{"horizontal_flip": true, "translate": 0.06, "cutout": 0.25, "norm": "layernorm", "patch_size": [2, 2], "kernel_size": 3, "temperature": 0.2, "optimizer": "adamw", "lr": 0.00059, "beta1": 0.9, "batch_size": 128, "lr_schedule": "linear", "warmup_steps": 160, "weight_decay": 0.2}
Rows from block 5 of a small self-supervised image encoder, named by matrix and row number. Rows with one number belong to one neuron. Each number is 500 + 40 x the weight over its row's rms, rounded and kept within 0 to 999. All counts start at 0. Numbers have three digits each.
After each neuron's rows are labels from the 100 images, of 14976, where the neuron reaches its highest value: "top examples" is what is common among them. Only what is clearly more common there than usual is listed. The data: photos with spoken descriptions (Open Images, Localized Narratives). In brackets: how many of the 100.
# fc1: MLP up (model.blocks.5.mlp.fc1.weight, 1152x192), inputs 128-191
# fc2: MLP down (model.blocks.5.mlp.fc2.weight, 192x1152, transposed), outputs 128-191

fc1.259:544495468534540465547492480440485514413476487519464502560477551362538459552515474477550581570550520555509486485486539473468427599476519512539510501510470449581434511504542490426549538471464520
fc2.259:496487554456531480516460444534491517508552528524540479523515469464545552513518422547471517439562484522503551477491552516489458511529394520467537538466571510528538527481512459475542506575495456
top examples: text has "person" (37)

fc1.266:548468534486536504474492483472479452516498568536531472565476467491448520527550484495414467464531464440544487489506463530506577489500524501460559479485556553578439553456567499574473618593474537
fc2.266:523530492528516458523575522455418510532551496552606442459545459512494492510502542509486477501451487580449504454505512531507507569470447457517542435491563526524524538515533578513486590525484473
top examples: text has "table" (31)

fc1.497:462493463504561485522465545444515467460458513520455577514500497464526445552497518505503508525535490493570511564480507531499451546380544479482438387467485438438417496501493424504518566523491419
fc2.497:513455578469581509565483560469473486521438458526436548480469548439552473488465477497491483464443532492498540451497503493442388447519465456494481490486566491573549509464511504543545518532522501
top examples: text has "sitting" (33)

fc1.109:501565514465456527576496521497442457481473483529482450471504523500510470540432570461491514496518540521476530437472531509532548445503525500440461517404452500468551553434511540514519498521486480
fc2.109:440430498478499542503440514509487503519534450500565484537427489505478488517494488552477490592512498458508491529495527468468501448473499477514492497553459497502541557538459527501474526526559489
top examples: text has "dark" (25)

fc1.742:526482488488518456573460533520464493491464469521485444557547488456497476513471548441462559524571483518439568473386524498550469554478458439472521514433502490579483532468515472486525448483517543
fc2.742:519524526453502553524427457549486569515474464535484515548529535476500540429444545446497552522431485459512509552567504528520472521473458491508584421490505492527580542497521499515542629531480506
top examples: text has "woman" (25)

fc1.629:504563450455590484557480472536478547499495470556463515524492514489502529503478504526506530493567477546469560479454472486516559470496489503499539502384475501488473527464527570517552591465438524
fc2.629:507456488506471496500489475501481524450497455481539477533502498488466539483528491477462494582469472491470458486560499454410523441454567512527483407529468498492442515495413558512480538431564461
top examples: text has "black" (25)

fc1.186:546512484569554512486438535516464492505496495448442462499442403476536458443503521533482532590505522520538557491531495510554486489525505497562450424485502492521488441521497467546440482474514543
fc2.186:505482493480526520579549488471488481539476481493444568528503533508513535442489529537453492418506471473517493524502548588586475518544451504489541518523545569489474435492516484490510480466439465
top examples: text has "wall" (42)

fc1.233:485459490545455501488479479505418423476466504469441497462533558506531431578529454473512503586531539487519543421525533518472521489490524538491533458448498486474499486498533532513458569474539482
fc2.233:514486456427526492486484531587506462612507506545575436499519473537490512503508473493411483493499457421493536574543506479514488504556442529497425525529484519518507476523499516481507537422583504
top examples: text has "dark" (27)

fc1.24:495535453527509532508502544564457462534547480537520484535552502472434510496516525523496498512490531468535508550530509493571489479507457564555506513498462458549464427471452479536471455545499565
fc2.24:594490547459474452496532467459488531499546530461414421472510568436485514514493370565513482482549492559450480531584513499502548506484412510542507519543519442496544521452465576483514522493491481
top examples: text has "man" (30)

fc1.584:487498458420456473542468479568464442422476482478557540495539559485459493517530525504509481484468489506463472490501522487571553442487523507493556522436520500480508381486473474575558536490454520
fc2.584:497474458446510512488504521559465449539545495439522492455470469490458438495478478515454480515542553512456514548563474535462524531537392478485448529584478471502478610521473513596536512522558483
top examples: text has "woman" (27)

fc1.72:447521516542459520460452530400492536550513515493382491566486464563479417487458444501537534478541476540467495503497564572530469437520502546398467491534500457508387441473462541476433420516486460
fc2.72:452539585572496507531460542455459486539554476509541527384524480500461513503467467563500518437502481538481437505507571586540539525477547457470467487527497440535476457434483508475442535503498518
top examples: text has "trees" (58)

fc1.747:454496534551475493539474454515467499424535490436478442550473494402529375605517546428500566544486513486557526488470532535472535499467481541433482470502503456574533527496453517480501529479490535
fc2.747:506499500442531551556501541541484463553516495586450523526532534510521522530532490501418457457548471448448561475461539564549501445533449498496553439504506594512513556495517494472483467487494465
top examples: text has "dark" (30)

fc1.386:512484501540508468519572479390557508550501487412545598512474519448552488494488463575521535570493456577513565544492525492517496500422522488494428412482469476485481504493551425439484479515442505
fc2.386:474495477482494509604498503424506538539494517550434501496555517481489479515503503543517548546448469525497553444489546516498492515514406476591535554478487496467523460547480511553468434492503501
top examples: text has "table" (34)

fc1.401:423518482528506574498447459579537509524469418495489448516544613496519459427523529513459468543559517520492504531419486518509521496415471488488538494423537476528494491587535531542410498526519557
fc2.401:482542504537485487506532507472495474471442427497521518483550518520509534506546611517544540497444473543449578496462501592588549454481453501541530447427468481409547571458500537532437411508466459
top examples: text has "sky" (53)

fc1.188:471488572482561568484494515547498486494455446471460498512489494485485499537469505534500496487501507435541542494547467457484458488470447506535542519485497443542481503529488455464452506467527509
fc2.188:458498471570528515564503580430476442527487504530458456551439526508487519542449558531452487563428532554554513430492479521558467480426472484496512432509512542491554493527571490528546526454552495
top examples: text has "wearing" (29)

fc1.62:434543485484578445492463460529505533422552465526505526517467524464452505463523421483549493556485478518466485554511576476425501517481451476541583471481538506466510537513477581510504564544459510
fc2.62:475516509432462478499486518508485527461550544517625505503471521467547550532440494455497513565523528500539489481457547454476523532516431577520505384510478446504559526494508498477447514562489534
top examples: text has "black" (28)

fc1.154:487453491395537487550462549535518490490560491560537512457451519540466460452534449525535491499497453533479529506538524450522416508503484552529538480454466466524406405498494443457517559559593538
fc2.154:460464477472491513483503494548512537518568437537526478492489505499432524561471505488451463550487509501515463535512511444480537485479408498548430449472485450528563503565475483483403523505460560
top examples: text has "black" (26)

fc1.218:471462600526509554499554466523410477484559543466507450496497545472541469513525562422467523453506490517500546525537453484477506489424453504479520482472463435546446521554473506504494543507476527
fc2.218:480522459439487540585501515474479559481545462547488520510495484547509534468485476467463452546471453452450507488507482468606588481423443487483545494525496488468473546501502453508486514464496472
top examples: text has "dark" (26); text has "guitar" (26)

fc1.536:565407486526549506621504590550489527506507507501492526514526510437471467485514483550432517495490509551478539479505496499506529444462468575487483550481504495555496511415452427450540526550550539
fc2.536:527442464534486533467494572440415571460507466524545474573520497453572525493483459489493529554551471550480411492488489479457508513428538503570449489431498435409511504549486445500445548424480436
top examples: text has "black" (35); text has "wearing" (29)

fc1.390:587443522463485489481516463415485571469441490452522535494477484470568489553552422536493570534499489505515578476453544473524460559466532556529501475551516483513399481502510472503484541511503514
fc2.390:462482457491482480511505513487484521570589503505504493505436481557532511547498533569457579501463477469435552477489603508479502498466499556467530430445441541581515548423520481523482485511483559
top examples: text has "black" (28)

fc1.284:467539479490512439468513524421521508472485516495481519579537470426542450554504512552505496515478543447484486534578452448512517463480539547487473483449505471480602458529501486477527461507550452
fc2.284:404469483527514548544410523559486549472453568505408475567586509497440488369508453525463502471524459449456484501501444497477505507556529428592453487477489487494519518467481484465582467457571491
top examples: text has "standing" (46)

fc1.139:562511487533471571521544493490444507549502559490501422475485552450520426480538484569471551527501477529497578460521460425552517494489576561508443531427468515533528513501452533463443564521517574
fc2.139:500516476539586553438451494493470531492431487505536461529528512472478458527525494516495544472555460488442477537459500482486458493467430514486467486625491510540497484492515543466523507484564458
top examples: text has "man" (30)

fc1.702:527504517508566508551487548516477469462476433545512447535464529450491525473440461508491549545445511511533577471465513465571486437553517492535552525468424495554519475469397472536502554566525558
fc2.702:503420461537511563542579525494433503507533501536493489513446510550457490462400507520409517533461503524520502495516493482575510467488453450571512391520445506444486463520508506477438527479544482
top examples: text has "sky" (59); text has "grass" (27)

fc1.251:501573583510456481544458494440385481519467451472451498535436475509508496438562574583524501500475499503556575550486573480503468541474512534497446518507456491520502506466432507503469477524524531
fc2.251:467442446499524537545495514464477497527494483475489553468498538475517560450501543498489488452481470491584516491497503571515515443513466489477520483510461608465506521462442379501473488462531536
top examples: text has "dark" (37)

fc1.113:503491434488490445511518517494483481405449511510481533532487537323578465548542456457526544607535502521473477510466544516452434593463493521481537490455428452526431464507521555488492569508463465
fc2.113:507504536479514466519476501466550522519483515530488515468538413404586537510515501515544542424551503465476505463472550515567465542522483509477565537508573511561504552470538489473542431556466444
top examples: text has "wall" (44)

fc1.163:480537440502545503497463490559512550455529447523537517523521476487456463472517426387483521462478520509527517502497481441442463444496500485501504398507506460527444427530561475560470532483479523
fc2.163:533478495526440463471563555529512503457472503530492512473510538566469513493447510461522489547472492528518454502532470528434458484483484495540512498462519457489444454541502472429423456490445572
top examples: text has "black" (25)

fc1.393:478486508551552513512463487515435460481517493458460465509441491453560420505518516554539506580523539536528562476446500482572457529476477543520497449510432519554485488518457467542482493516455560
fc2.393:552479496487512520550570446401516480543443464550424572502508521507529518526475500519480486460471426474543535458446510569575472503549435484508552548527526603470492497412537467499538467472436490
top examples: text has "table" (32)

fc1.728:480476518515449522554519485493495481520515458523532542477532549458510469552520499565486502461504465561510455526499513466449487563458588533516495526432487435475550478457481529432474509541480564
fc2.728:507484480504430486522454456435492460481470549522550520467485470485489487485531611501545512457464484456474519420483476471572477462548462510502516476543498513440486444495476483562517527447533554
top examples: text has "table" (30)

fc1.338:494512444519525449527449546452511508439493531504482493531431471456550453474585496463546540584509498502543546487454538468486476576458522538502467485527473439525485467499486507476462586530452491
fc2.338:513522523481512476544506510465536499556497464545478545508525483480572549477493500529455507414530458503525501454455505578569482551519412503497575532513541561516487526422522456497519475549431464
top examples: text has "table" (33)

fc1.187:481508498430483418488494527462572514488460518494507503527440531516483548519475460548466539501498515528478480427593535526550481594512469484518494533571420413517537532508528542469493555519549518
fc2.187:560512556456506491541445544413540559487518487577478522506477477471562548556578466431511476385491534539555517511545506562423518473433419487467547546500471541482496487574507518502438540495472488
top examples: text has "table" (30)

fc1.404:511472495424489507529504502559498492505499536542505449567506501541428458436519421489545539508531583526494470568483544495465495495492536563472541497512544514547456532540504511514455532484507485
fc2.404:454430490526507532477447506506527506489585448581464495489557541543523497428402492415435525424550496519541475502539459482501464545426488536520466541457501531504487532484483525503449444497569508
top examples: text has "woman" (28)

fc1.588:517500463462526426525523542431533450487515523456446477471486525497507470512459483549543532509565432495524530510484437478487448499469506564532476515480477488502477417502518520472451463567468447
fc2.588:459503440525468497546530488470509499552483534496452510484502459504542481423520530528507509476554477556531499543539478498483549498534509536519507456480451561598554523491462422497472617504513547
top examples: text has "wearing" (29)

fc1.689:493478532516483490479493501542488438531453424501524515579497506470486522512561431500431558535447520545512577545563472460592501393537450506528476431436519487535544518539517464504480587596522495
fc2.689:486576517480525578515567530530508435424541568425561517514490496521501520528483500510541498450516477534482510453492512509536485498521518586514421501509460508519543527412462569550507492488532420
top examples: text has "man" (29)

fc1.44:463477450563556446513454485525493512355480483544472495585460515377555490590576498454542568591530530498517545443468516476456467552422535539489565516515467482579464520494482520479525541494451457
fc2.44:491522564446506470566489512534553508518538479566519514522542431477578528479486472532523494451522447444533576483448612515543472507550436572462551525491531560543528589419515462452477472552461495
top examples: text has "wall" (43); text has "table" (31); text has "wearing" (30)

fc1.750:475502509498565454529479513463460457523512485445501459492454462542582398410518559567490549532476496497492509490456489465554461504506459470534414452490451471471469480522484482549504549522549515
fc2.750:487446522468490477563521510434497500521516447507494548551474494464538491465481458532486469442492505544500537457504511549550449538471417517531515482517504523504484531469545453463483497469394460
top examples: text has "table" (30)

fc1.508:581505463504513418562482553492516515491402511484559460558538486492564463554487567557508552528559398550511507484466493535535443524510551486446410423490496481539384515478458536537523504464564484
fc2.508:479517445496451502530437516495484525451490477491478535592495492546498519490477503495505498513468418485457451440518493487509534478428547532473548517476437511492579517474470451462562528561538548
top examples: text has "man" (28)

fc1.346:483582542455453471478504543497509453560540469386441446554494442525510472517516480445501515467496461524567476484502530554499457516448517593472472537533541462554495450508516507509477458593481476
fc2.346:441466516481422473480530492524556536505476494480527535486450436484508516470498501518476448527568513409526474531471452551526578497460570555519524486545473537488537506475523461481458462526526517
top examples: text has "holding" (36)

fc1.361:478443445502530419573482507508503518390451476479436490540485523364557479533503517475521558582548520515492539492500532451472457561472546503576481498500463454554446544498478496485512569479465473
fc2.361:507461510478496444556485462541495530547534478524507466524510508471527593462504459559473507464562505458491529471431543538490502533550456552457529489495495509537541548434501488480481510545525488
top examples: text has "person" (36)