From a checkpoint of a small self-supervised image encoder.
Training: 3200 steps, batches of 128.
Data: trained on photos with spoken descriptions (Open Images, Localized Narratives), 203450 training examples, 2.0 epochs.
Rows from block 4 of a small self-supervised image encoder, named by matrix and row number. Rows with one number belong to one neuron. Each number is 500 + 25 x the weight over its row's rms, rounded and kept within 0 to 999. All counts start at 0. Numbers have three digits each.
After each neuron's rows are labels from the 100 images, of 14976, where the neuron reaches its highest value: "responds to" is what is common among them. Only what is clearly more common there than usual is listed. The data: photos with spoken descriptions (Open Images, Localized Narratives).
# fc1: MLP up (model.blocks.4.mlp.fc1.weight, 1152x192), inputs 0-95
# fc2: MLP down (model.blocks.4.mlp.fc2.weight, 192x1152, transposed), outputs 0-95

fc1.412:534469482487508527486491525544490511500503480510491483481495510470489495507534508480505532468485562533490510511449494514521542532529487469463450491485479487479523509554534500528491491493522486514480505502488497511570477511545476526519518526470499511515483487528522532503502497494490485474
fc2.412:493500506516490461482499544461464453489485482494493517514537479482508538524523500448475498473541536509499514480493520464487531513502523512499500508497512459515505522552475459508482490489512511525506489500479467504491513478499497514533497501476497487514472459464473493481464499515497488502
responds to: text has "table"

fc1.177:507512546539510550500493468551517476500475510528501474447535515537511528495502489539509440499498505528512479430472532489508531489529463453503501517454478487495513500497482477574493528459461504482484474493497512411471532501511500475478482484518462507501493532449494501523514526553541493511
fc2.177:521466473491463553523518464454481498477516513524518507480496481510484474519475458458525533460516521492475500483514530511465500521506499508480454509490500485533470478552506468529520560523496507521521504462516502448482513508467484526538504512456526537492540470476469562504526493501463500495
responds to: text has "dark"

fc1.205:480464547537535548500562486505519458513513510544473491502459515462518484537490527514482492517500443515495489488442479511500503498480543489491514487510488494482548473518499514498457502549477504508484539516519481545500539491496483513519461514533536494516465457432518510565525502515490501482
fc2.205:482520476480476507495457521551450511496493512484484527486510502489525530476497536489466502487473474482512506465539488516530496449482478529472523458516528498485519489508507500486544512463516473504502468540487568444535513514477488534490500485523499493476506469488479529464506489511467481550
responds to: text has "sky"

fc1.7:489474543519516493507515464494501519500474512513521527483524511516479509494494528499456521454510472511494499515483526492498473496498539496511490512477521502506466459540575508506494554516525547508516515508528483522498525510465510551496487504481513459463462491470504484521537516488476502475
fc2.7:504473516488495514480484465478485531475517480500496526515488534483508490474528540525440497504510472538497460532480547452434488515509507497504502511518491474465479496496456504463457503468510498495471491526498483531506511512540526552538482473495513509497497505554476510494522481517513460494
responds to: text has "white"

fc1.742:543533518486448464496458506489457524579511500567584514521513455484473516541489468557474488483473515527499524508522534513504525542512481479535505507504459481492507482525483491477495512475529480531530532504480466467483496539517498482446517510529494493537502497488500487530511476507491483477
fc2.742:515538471493500490482523489491475508502475486480509555491505487432488483482493569526449493524484511515448464520528471517490507497449467494506495482470547519468502531527526485511511438494465528509527478494497518470511523521511467481492521504485515469518502509509510514489503501531485518555
responds to: text has "sky"

fc1.534:489498514511510532509496462485511527486529534514531491530498502512474510503492487543485534497473470479507503525482462507502480523526487484503526502549460515475531475486521454507508503499523483553494526510506512532502493484493433493476463524487457489598474479473469466519510500542531482509
fc2.534:487533501484481487499476509496513513458469477478468507502520516413520499479522527546531465473495512514494464495466524503522505477485497475464491462487510511501457505486479470518523518517499506496512465498524541523495510492481523510502491462498487486485433472558466507506571505481560469539
responds to: text has "sky"

fc1.463:465526513507478519517463525519497533448504534488469468481493502546494489499522510501502489463499467470515485501484502481533475513529523461504512481535477497524457494541451454483484498504451549485512452509515441473496478460501498532468512492505494503494492516496502513521490484547529560461
fc2.463:498512555521488520500510494535509555485483458475495545506527502464537459541515480553463497559502466512492461506470520481501468476527528470497521465470504496493489511491461470520511491481474550472499479434524477502476515500508498500487502502479502522463508511534535467504518498483515499534
responds to: text has "trees"; text has "road"; text has "buildings"

fc1.384:491524511485482509440519514496471511538490469495553473505489517483504539530506460508510495507505485493466529470517506501492531490553508487484482504497517482474497470529502540529584535492514486498502449491471518534527457524482532506528545528492474482480472477492487473512493488506469520518
fc2.384:520517504536461471489536486514514492521494495470481488500505447476492472496491516530473458495498464513481523512497510491483486502555527514515508518505509519510504482483490483514521486491507507441484529518460467472482474513458488504511493519473474447554505517545543485468482498509492471519
responds to: text has "trees"; text has "sky"

fc1.520:474479522537483538465502479498531527516507511513514481508492555527484519480513478539498479449487456532520499550440498457512503493433518469485445478537503525483498538494484501476505515466524533503478513493542482512478507482538487515468525477518430534512514478516497536586491482525509513471
fc2.520:479517458516495502516466502510478479472524510490527503491514521536492496493491481501483496412510501523515481510490466519482493506490512479494540496466506433482491566469478468503487527546496501519483480505472432523509502511495523479504456501480459497510499492518469507496497513503504517515
responds to: text has "plants"

fc1.243:516511500469499504481529526509532524506532506450574488495518511500487489522482422535530485538491462510526520505513509496499526475485505492482511508504464454540555488531525474522561525439538495510485519542481519488505538520477534507501541526483472493500512502534499479513469514490522518552
fc2.243:503514509476483542537487522479495477524476541522486468488487473478520463534468496520512470517459482500450521479484545499498460519502458475443499472499516495504471539518503491484484551485490514477519482521508511487452501502465464520483525514516455520529512522545470493529503483542492485500
responds to: text has "water"

fc1.150:487505525538516555508497459530485497498507539528516519511495525544518522520484459502499500524547443544489498484495478515490507530486507489522521428515469518513491526516518522495468508478508499520497500491489512565601504512444493542477517508489513492496500486494523514497515524514493450516
fc2.150:462489513484495519504517506533484491532516441531475466488473473527506520527525503501545467542493497498537543493490531515520463500491526493495480440514509474507553440510493478520546475501509478480489451498476492538516487455506510486485527494500511504506500481481524513476488544507464490482
responds to: text has "wall"

fc1.65:533519501475471497526467475466535519530480473509496511523479508483491489545500579520477519475490512481488460506496508493486536493542479495505485488471477480507452501512520521438478509544513466488506500518494458570482490506534471476538510482517504466518453501486483515492488526498522503492
fc2.65:511504524460542532511446469536458515492480506507507506500507457545472533487478523457502548533502522522465466500471497483525531526491520506465515514484510503497522511501506508497471490520512460507512481530557541503516535497478471536506505504532504509563486484481500540501502504473503534447
responds to: text has "white"

fc1.303:508506526543534514472515495530468510529498507536518493444467514489464489500478457553523487464512519509528482473478479545524508510504474447569449484475507495463497520502523511527482509484537522516529507520423504502548531528508499485464501497557511488518475491528513507566496495507493492457
fc2.303:502524492507484533494500479562474472524500472534516510491451527460499478468498533529468465529495528468461527525512508480506464471478490506517455472494508476495525480519513490524523452492493510465494494489513515517530541510522472490510540527556497467518482478520515560471496464509484523471
responds to: text has "table"

fc1.269:466499524474542529516493525455494494504510467493503483505473513490548511482481497501502497470480511488499527479443447485511492542507509495490527505493490458501510472570487503512501528481491457523493539524456476481482502486459486508473502561525510482551509504477535459514550498505495461459
fc2.269:543506496482487512483484514500518494457459508524512488536522546462497518478478472496500476534492487484509480473521508476536512518496455503479475515526493467501481537450532483519502516495521465489483517531482499489489540454498544491527499478476453548467490523489446532470490457468528566489
responds to: text has "sky"

fc1.196:483521531493451482465480524547458494476573461480497491442501512480495492469441472494513487543528471513520482471518482523504481489509486526521518507483498471518507557516496539487490532524530490489518540492491479495484528484538514540521488514483518491533464463473541486523536481514477490492
fc2.196:489499539522471513479501546523483514498512524475506501523502481552518533483449467454474509503557506473510502483521493480526524506463520479491501495515525467511519471474515536485509471509478450493483479449466510476491466459479514560518523524495503474503492508523453495510476518485534487470
responds to: text has "wall"

fc1.488:502535545509443513522472530520509481489477554442470518535513501567503514521471518473515482501466506491510491461499505508498467497527475500492473491528473525463482476504509467493522471501491524522523487503510479473472502415498492472492485510526481487465524466509512477480475496519494570490
fc2.488:526504450534507500499516482509524467491480449494519528484478531487453500508482510529539504485478532476477473493548465455483498433467504499543480487493495500476514500499482499485480481453489500507537503483539479509545515528515449483453491542535480490467518487489507500493497470473512504486
responds to: text has "dark"

fc1.21:467542520516504454503503494509496508487536548486493521559512528494479469510489460483508440501533517485488521502475501485487492507510506503519466505554513477475522513509496541472520471546473499507490511513497459479509535473514491524500516530483458498530453446515530471504501567503509561470
fc2.21:550533476495518487471491539485431561469492476519535455504466537506508480467468486485494495516503513501509525479537517450454460490503502510505464523519487459480511498491476517506500514517501491519508496518494523524540484518531501481536471538499524497455520524491465480506497467466517521437
responds to: text has "wearing"

fc1.442:524511538516543506475509480501507512517490500528513475434477482503492513512478459511506449488494493517523510506454500540545506496440456463533443479497485478457507473517511527499498524495483528495501553499448502548523561502488491506452513489537503505522480512495505502545496498506532471488
fc2.442:483505447514496522517470471513473492486468508505510490521516545469508498438468520508475498538530532468490497500503520491535459500477484452482498474518519489509524504482459460518530455449511480540482469499501519516522537489539451445460535488527473519462464501504473555482491463487487492491
responds to: text has "sky"; text has "trees"

fc1.550:485501508491520532491544494496483472509473495490504485431477502506534480495447500529558497482512520495497475425503487573522499510482495455549468473477502473488484546511538506569533506515535519508534491528473508494508552463504492500485506506536490472507524505493534510530460515515502474482
fc2.550:453503469507484543467500486571445490518530453492531495481468495486517480482455520531511496517525488448497538470496526499485505491469481523543514459495516512489510462504523461516503479508479553545512505476493505509546503507544505500519506492527468518469523441500468512452531479480489496464
responds to: text has "black"

fc1.262:474531501536525530514486497456497495515492524470514528497470533485504440495514520523503536499505460496536503462469489539550471530494512486485462487501464479503470515516533492494485554510505517512489509510493458524547550504498490501485485511502492513497474529484562486489505488489513492470
fc2.262:498471497500498479432483470519467511519523525536524456483514510499475486496434510484498504515549491477526472521497501530516510504484493520519479471488493486554480498519534485506486461464503461556525487460541490518540510486517489523527501455506480498489487492499458525492532494486511518484
responds to: text has "man"

fc1.203:528491503446503518420534492515477562492512496530512465482503526504510526536483529468512530456518508525501511470466500498506461501451519518523501477514498495490507497495517500489510487533485483493532477534520503563523497452486492550518479552492532451487469519526535500526523530517491496485
fc2.203:517520495470491519520485485496478511467525491499513488501516528462490509478491528466510476551523472498500493526496480498509464462490494499472466510480504499479523518494471473494549493462490479522492492514513490524491507494486501516520487483533500489510505483552467519539509498479522482487
responds to: text has "white"

fc1.619:473492514527486515510499483494467477500470529544468476511440489500518505515508491496517493528518488544497471506506469523510515525487501466490495523477547457533553528557486486525467529508496491481510477512514507479484488454486464507483460420474541478471497496484513518528519515528506512512
fc2.619:500471495480474483563482473479505517493526517480458492460523533491510510493512485490478493498499505530533513494505512506467498542507492502488489503513507477498477562498461520484471550515477498531511505462516487485484502507496507444461499474501506489500513452517495502483570527536533490543
responds to: text has "grass"; text has "plants"

fc1.682:486517483489538519508491477468495503498528545481534498468503534522517512535490540492528500478490482511552467482511458520451499469483523496534446477505538496500482478485541486534484529495542484510539489537519491499498488457502461503484484522500528494557473487477500493507466512501475489514
fc2.682:521549500439539515487438509493500493451496504492492531482502531462525491492424495470546484489497481474507492474526500490495484518484500499487506475485483515454515520479514490480541518514494480494501456496492470508542483472501516490448479531449482506500452445552494507498501466492501539507
responds to: text has "sky"

fc1.441:501487537460464525549527458461476491542521539502490494473486544492464529522446471494515535523489516472473497506520495472558505516500513498466512455549473449513532504476486501520508493482483442504473489520444496539534524494517540519525492502510522486497480482487536510518476483482484483461
fc2.441:508495518482501526517488518531463464532461494515464481504505497554488486510502496530509510498511511483510513487466520522506488493454506480476492478449500483531516470509500528489487476527527452506469490452556515475495442494502524505526497481474508521516465502455523504504530506472517504523
responds to: text has "front"

fc1.117:482507527515493479510537529473512520519538492491504487528504486496522568486457483496500506472439533500469479537484479537482520490484502465508538459479512481461501498546485494471465489495522535522517476494456533479522509514479495508515510484463565488456478451519491490478525527503467543515
fc2.117:484493482507482498498538522481536489464533480496498509524460513494488471535504490549474485499485486501464526495504469483473499538571511487574517492533462493493512474499541516426487513542488514482519541465521473502497504528510524522519479551503530522511512516484515526487513497515460523491
responds to: text has "black"

fc1.188:502530499487464483478513455520469495439481500504496488496500485453526466501483545491495496437488530513482473488478531478487552527513463494505459515507461493531496487510481528558480514467460478487509502473486485487536483483524466520503500516523492508506505528471472478518524495533469508509
fc2.188:478469513532528488479466498529471517476559493522468516505458492540455514516511488520466505512515498494537505511509502510506471529505501476511490519524533478515540460547522518505470512508503450530470496496490500524515507493509478542506517497477491484516471521479510521540461498535464519502
responds to: text has "black"

fc1.160:525518485482557481476521501500508506524499496513543512453478494477507530471496495526445476419498494525499479528510446512502507465508521449484502513488511460497510488494479506526495495505542509520478532506456496493506446534500515478472543495515499512540445487486510474490462525526534479502
fc2.160:534548500534469519528499485465541469510502531503535490492529491495496514474512515498494500468472504507476450483496492523523476513533529489455508505459495484494496470481526511527487467508570482484523526520533519495523514526504468478545515542506490526506472513500533475539531527503508501528
responds to: text has "trees"; text has "sky"